From a checkpoint of a small CTC audio transcriber.
Training: muon at rate 0.0022, 14700 steps, batches of 64.
Rows from block 3 of a small CTC audio transcriber, named by matrix and row number. Rows with one number belong to one channel. Each number is 128 + 32 x the weight over its row's rms, rounded and kept within 0 to 255. All counts start at 0. Numbers have three digits each.
After each channel's rows are labels from the 100 clips, of 14976, where the channel reaches its highest value: "top examples" is what is common among them; "loudest" is the band of the loudest frequency at the time of the peak. Only what is clearly more common there than usual is listed. The data: read English sentences (LibriTTS-R). In brackets: how many of the 100.
# convs0: first width-9 conv (model.blocks.3.convs.0.weight, 192x192x9, each kernel summed), inputs 96-191
# convs1: second width-9 conv (model.blocks.3.convs.1.weight, 192x192x9, transposed, each kernel summed), outputs 96-191

convs0.42:095111119102120040112117097102119061128094143128141108153143152073144154089137106108088071089154090183134104129121158115119126084077095121125084150147143087127106091132176104104117105165129144170152102186155130108107124092103156187159116095186142117164114117125077108120142054106139168073
convs1.42:157048152134145113097127140119109189146149179166128102109119090121102109109117103099136116097112161067131200135088144119126145113146149145128120171165121115165123146112113083126061178087128156146156110174096179114142161158111152121128127111128124100147134165120150183130106202159116051095
top examples: voice: male (88)
loudest: 250 to 500 Hz (34)

convs0.156:152159130129058172137134123155173165099120111170156158119122114138098121133151141111092134082142124128156102141103114133119123156078122107087172171136165120155096120099185098182111163139161090134140167091092124078105127141129103158114135108079106124111163130143080100088094132137137060141
convs1.156:097125148136190146181153168135111121121170110126141127119194123130090078155096129160126091136115114137098148139138202130183103094130134188071151119166057108068161109152144161113136071137116139132109107160103096191137160121155095129148155141178071116135140121144134117097103111154150112106
top examples: the word "you" (33)
loudest: 250 to 500 Hz (51)

convs0.56:154129100143125151134158161153147152077103147158081131106171133064108189112148108112088120188108108153069155163141120150121140096083149129170128198172136143145087125135147111173159140132136180162158103203108105123157172172119052146130189160174154149141070084129126137126133167057141121156
convs1.56:107060108122132091110085129081165142083144135114112108118131129046195084132119123137147095079053112126142147162149097068165150108103138154068114147076130087137120128106091182104062148116100120090089066081138094133123103153109167121169120144101116098098118129121097157154079148138148121122
top examples: voice: male (86)
loudest: 250 to 500 Hz (55)

convs0.100:136112031133164163135166104156087118039138134123149131116126117105161081137140136103063098152115093106152154144141139120113183132127151118136130129107159141126109126119172150130132125113062117078056087165111093108122166145139144183117128121130092093153144116125160109183147214175114119130
convs1.100:113151139144136128081096103103120136050172140170123122144105127056168149165126135164128140140136140132098129154080166150092153096150142112098168136130095129111106117174120112125088124128143111164130157072134142099089101100119125095129087120151102112082152129064140128120154064088081101141
top examples: voice: female (90)
loudest: 250 to 500 Hz (38)

convs0.191:126144174108117104089120132119186141128082109148173184090147094112149082102123092133082109083166127102148172091121150124127141092132137132174111134097130091100166136076119127109082181103168125104123114152122147179098102122148066157111121155146102088138139090150103120149073111131110090164
convs1.191:145108097082124137149156113159170140144182131111126088133178140173146111051126195138116088111139133064096083129109126169140129166142093093119199093096122149109107134124141116174150137130095139114119089129147084069132056108110133118126074100120112172146090148080072132144144156132141142159
top examples: voice: male (94)
loudest: 250 to 500 Hz (55)

convs0.46:137107081137066145133141130106129171076140076099147157167147133132144119146120130168064130128099112164082124119113123163111128100065166132159169173101121110145109092156140126124080139053119113142098129087145136043110073096131134138096121055114122154161130133172154140153103125152105133116
convs1.46:115116128112154192155148116143048085114181129153193098113230124134117114143098122062135097155145146124155083160121151130140110139185104131170128136143094125139110103119131171149136126093117128142072135191089141120156141070114097136143091179144207151136119140083137118095092095143170138138
top examples: the word "we" (32)
loudest: 250 to 500 Hz (56)

convs0.122:123141097159171170153176137100154131144109136181109135169109128002143109144095116110123143144115141229119138161126164145113141166101195157141176121109084085124127117135133121101093181139141136126136068149143121079147129113126082140112129160118072120101112134166154110070092177137109087139
convs1.122:130091154139140102135119109123083164145054125075148143000127114041121099142122144132129165120061154151149134145079138138122135119132072149123141175135140142100103143117174130130129118151130095094126149139133130142138137131176157137141128104161104128120179145149120151200105130161092116129
top examples: voice: male (80)
loudest: 250 to 500 Hz (61)