Weights of a small CTC audio transcriber.
Training: muon at rate 0.0022, 14700 steps, batches of 64.
Data: trained on read English sentences (LibriTTS-R), 15625 training examples.
Rows from block 4 of a small CTC audio transcriber, named by matrix and row number. Rows with one number belong to one channel. Each number is 500 + 50 x the weight over its row's rms, rounded and kept within 0 to 999. All counts start at 0. Numbers have three digits each. After the name is the row's rms in percent of the matrix's.
After each channel's rows are labels from the 100 clips, of 14976, where the channel reaches its highest value: "responds to" is what is common among them; "loudest" is the band of the loudest frequency at the time of the peak. Only what is clearly more common there than usual is listed. The data: read English sentences (LibriTTS-R).
# convs0: first width-9 conv (model.blocks.4.convs.0.weight, 288x192x9, each kernel summed), inputs 0-95
# convs1: second width-9 conv (model.blocks.4.convs.1.weight, 288x288x9, transposed, each kernel summed), outputs 0-95

convs0.207 082:537540492461502558524473537454386486473501427407379517358449467492542388496413530440439457470493457462464518527443561449584506511556528405513534557427487482453505481540475450538435498415544534462485498512372529573526493478433475476564368502503472468499449546489516426602470419476494561474
convs1.207 096:486467560487513672448538447453564453602574491476389521407536509438503465483442373404471480457531446495461444481447496521502521390529534459500475518568505522450513464507486515405451512478462447439513421542576565447491482518419437462504467464478497496520557381453454476510495433459533485423
responds to: voice: female
loudest: 250 to 500 Hz

convs0.59 110:491552478516448469414495456454580438508495436403396544461418566529503322486521573571545468415489476414484498503554525534534528541508511464541577510441541457477491572546471485457561444501416444464468450489482514445408491531572442455551404530465490482551477502494556418526484518501519493413
convs1.59 092:446436507408476427488518579548496536525544512432450588552528496524507436478475454579536463513511500448560531498514473468424505550525454508407514461497424505435555500482383518469475428493475637546614465575537544558497508411530506462553511568545508485530448476428511409522518551446503486544
responds to: the word "not"
loudest: 500 to 1000 Hz

convs0.265 115:469442476511503643635549514552584507503496420510373408394606486598554400520538469446566353475416497521532441450492478499443465512512482554446511446465486522626447537469467441585492494453476374512464566564494525515379497486542421443530477491494487522474484536575528558468500430466405543470
convs1.265 117:491482582473486336486593459461471555480472422486432467471520485478472499518401518595452467438567492470509580474520436481529455457545499547591484498436481490432587556488525541578399530540525477400462567530492527389442488528474557555486394384539527476426497470493424438475470469546553510487
responds to: voice: male
loudest: 250 to 500 Hz

convs0.258 094:508504481499455545505573545532438475477576630542605558499455500449502427451463433549510450574503516487554467497473435481469493585479498501436538441459554493474440486515456587504548520547535498496580515479436417462514572554398460454509542519418457554436549505512465486598581461408523533530
convs1.258 100:565441569464584495533559512508558398494484540482447439499492510492475477469469481536416387572532535470575548493513474405515436467578508481474422499401500523510493507506475473538507395490473482435536486375526503413442643508412593505495429490534517526509470475509457480557456540509528495458
responds to: the word "i"
loudest: 250 to 500 Hz

convs0.18 116:423448510506542612514616508513439583591513501547572507539524362510533484530516519568464484566476406385469446417469413479480482468580508534504475621592534473529378499403406536508532526523529391497523420443529532504493487442468452518511509478405508580535496460462451571549544470501512456563
convs1.18 118:439431445572452497513522489477476352475501530495427600469449556415555508455506532502429509455465508406524462486560512352422451497498449480562324500475412555451509430462480516505535457472556490495509499485574452457482513473407520475501611474486522553394482518530472490467507426518572504477
responds to: the word "said"
loudest: 250 to 500 Hz; 500 to 1000 Hz

convs0.5 096:434504493472528556531515449564527476589458572560424450524565460435522484408464494346543517464425560539466506536567422468505450502434450516426480411590530548488433510526558407487530492418444424430489413603518449471430509555472402520557392532477479511507497425517505595542492436439498501563
convs1.5 091:413503503524503408548539482562434430524565488525486428462493440399573444468558517530474515589554555449435476460538509443566481565546493475537473468440500477426476415533473472497496492465504514463444569552463474570549465459477427456495607516434517525424536477418517457561479522492509567494
responds to: voice: male
loudest: 2000 to 4000 Hz

convs0.71 107:503463586436490520526527457471460480452391474553437489571587566439487497463463528447506496447505513541424476351519571434513482435482524528483475438505446454383539478536466509453523463538508452568553571484462411557460468621600526524494564472541426451519482513536541592532507465409430477522
convs1.71 096:437539465486476475401524611484440525465580472463465438508427497524495449502437456459518593509501456486507428481462459494565484533505559552508472471428511437485430500513492462518453436525559543458469442488463482514473471495424475459552449366475515445557438486515433440460460515517447462489
responds to: the word "he"
loudest: 2000 to 4000 Hz

convs0.189 093:514487408537482462473460506437435479473515448531525449564489548504594353516514397559471420488465484562434518421473487347456530478522498521491520471547409416532429443576468472458539454440518546543456536484409477466544486605481490562500373471483535559414495496489478472580455498528550532474
convs1.189 092:468457538457537442537483464508490596358454490532474520479469525438465470580450463457501498501509492509545458475448525410513418459586376539498498477462483554470501572570497463556392527497407440376534486533461469450444464422548456527445403530529464460504504547484461475453508478511478479441
responds to: the word "you"
loudest: 250 to 500 Hz

convs0.55 094:515502577529536542377473518467565481482512461509426527452453454533529525469557476613495561522491324478454467524576460516519453474522392486479479483466464492487390377480468468454571425462488506466497507524496533489455430514449485598530581382470505581442512495444477467487457387526548491494
convs1.55 108:583462479509435495397514379480538504464495399522443507416492469536429531549517530484585428503577484464481648465476462539438441479512615475466492432450579522556467509409549480435474438469403467541453515537444489476480493458482469488541515537575525389495573556479484467476343487523491475517
responds to: voice: female
loudest: 250 to 500 Hz

convs0.117 097:543557473412513484438541442441395485563477473394502407409439500327464515561550506616526461552513506479471428525453462476463443480582442494492548453501475560421526475513497510512419443381479570456516479533366462534436474514487432474518446450568440509421505549474533483544498496455462499503
convs1.117 104:457595499486435584510531500471406556467561403473499550471413526383566549535520451453504575547481461427474421441535435450583523437517447483541528489546482424441423518492501538516462504441460536455527437498472498410566552480435560515501507551569498544434479543588477463425482546512492605438
responds to: the word "she"
loudest: 2000 to 4000 Hz

convs0.127 098:438485478517524486402523449485350464543534448433461389488496476431523516475565513499461510504494463464516441575497505466532506556459470523458426463399509462452435558484493564437485550479574431458408484496476491557456534459570534519533404578504472445485556545470494427525499456498568495436
convs1.127 099:494433517547466478467483411536430510487474509501497453441521447489539494477527420470503458459496492551569416578461606436550567479508409531510530502510435555492411532445455561485477402419526550455419502611546489498510552465490536517568470431474498476533470532553542508480507534490492576536
responds to: the word "i"
loudest: 500 to 1000 Hz

convs0.10 098:500491506453445484536543335552564517497491593527487420502536398527542476507466385502559486513533561479475524364457479607402488571520512478475636563472507371560506493426426463474456504472581458411478425471409497537394461489424493428504400487428533545455505531492528465532571461418467522489
convs1.10 105:529554508449511472435466551559481424411460425521537425506541532515451463496552479476475520431495501502457442480492503449428510454525532528429538487477470544619511464464475515426438495543390389528452532405523481562456490383442512482433474459502516460593497415515468537499452495487478485434
responds to: the word "was"
loudest: 4000 to 8000 Hz

convs0.181 096:496487484460521438428526496555441514519354529490529447391419500447525558471488401483502485596381533444531444655563470457472434527486531502525426498546438470350530444495505451440529525510395510489536455500457501543552521492541469522483519466459486532474509553477437540524471522541634419448
convs1.181 108:516429452511513514549512458435436488512470470439479568469521547480541536511463413423564484546488496468519427557499560490539506446473466552529499457409478525469602519525471447440557532548525463431519511469551510507482434426493549471508516552502593524466537476487543439517472567605432487547
responds to: voice: female
loudest: 250 to 500 Hz

convs0.195 087:514450446561491500516472470526502517393457473565528520570504413558463474533475325498565469559418453484559533587509519488400502549529536520487487515532512530545411481522480513480537543492519469448475478588438499478467517549411439433533484452503557333480484481555452468455517486362502550546
convs1.195 100:566460568466495493505434629451553516503445381542528429500505573469470486444496447508466479547461527382545520522475531451470443453526475480622466513496519453580539501500598545406525494511419455532583511496512541526433464493489472502481490542486477564511565458502538446493476495557448542478
responds to: the word "of"
loudest: 250 to 500 Hz

convs0.98 115:516510527488558560527570439475560557511459459507277566507522413527491504508475530544581390511485493539439438562506481488450435518510470528508352477464476490524443527474556434509504416468516468417530470522411527499515471572647532556569461490477544494434507548399437537546518419450460481550
convs1.98 108:472421424490436440524526434466467427480538482453457540500502516481498436441474551687460564462502435578534458508481522484577575460462479437447433458505499549471423468452505462443457478452544543395382449468482538473424522425507542414470421393498514433473536526543430510429586608526523481469
responds to: voice: male
loudest: 500 to 1000 Hz

convs0.192 107:517501517448511438520493522493496459559452506546563443534487547433486430470574447506519492511476509532480579362531529446474463541547494441466495493451397475465391446563549456522553446433483560525503539507482499515493414512548482535560565528481478468501562506489569520433503469499501460470
convs1.192 101:515522442445466455491532463445483501541518422584475494437477451541411479542413500462495526514489477488564469465540527377521482457520488462454470530503445441505479499500473524494560494521520429548486465446468419507510389424489530409555444535489503471505454528458533450522475490504481506414
responds to: voice: female; the word "be"
loudest: 250 to 500 Hz

convs0.244 094:446465510420450481482548441546482522517481435501423374477503557559437407550571504565573434485436516510447482611492509426543521447390480467489530511428485445496531611408664525464489550556500473510453466524527470477497441436567437479435534529453518533501432517465500457556588489495443522414
convs1.244 115:464486475517545450349441435509589496422550507408373507460484483571463505564562520425482431511498489494478565515470538539512529473531440518447504464381449519460425467512465565494441501464454603405458478558414536634470507408420478553518494474529547517472477453429431434467494603504486469532
responds to: the word "i"
loudest: 500 to 1000 Hz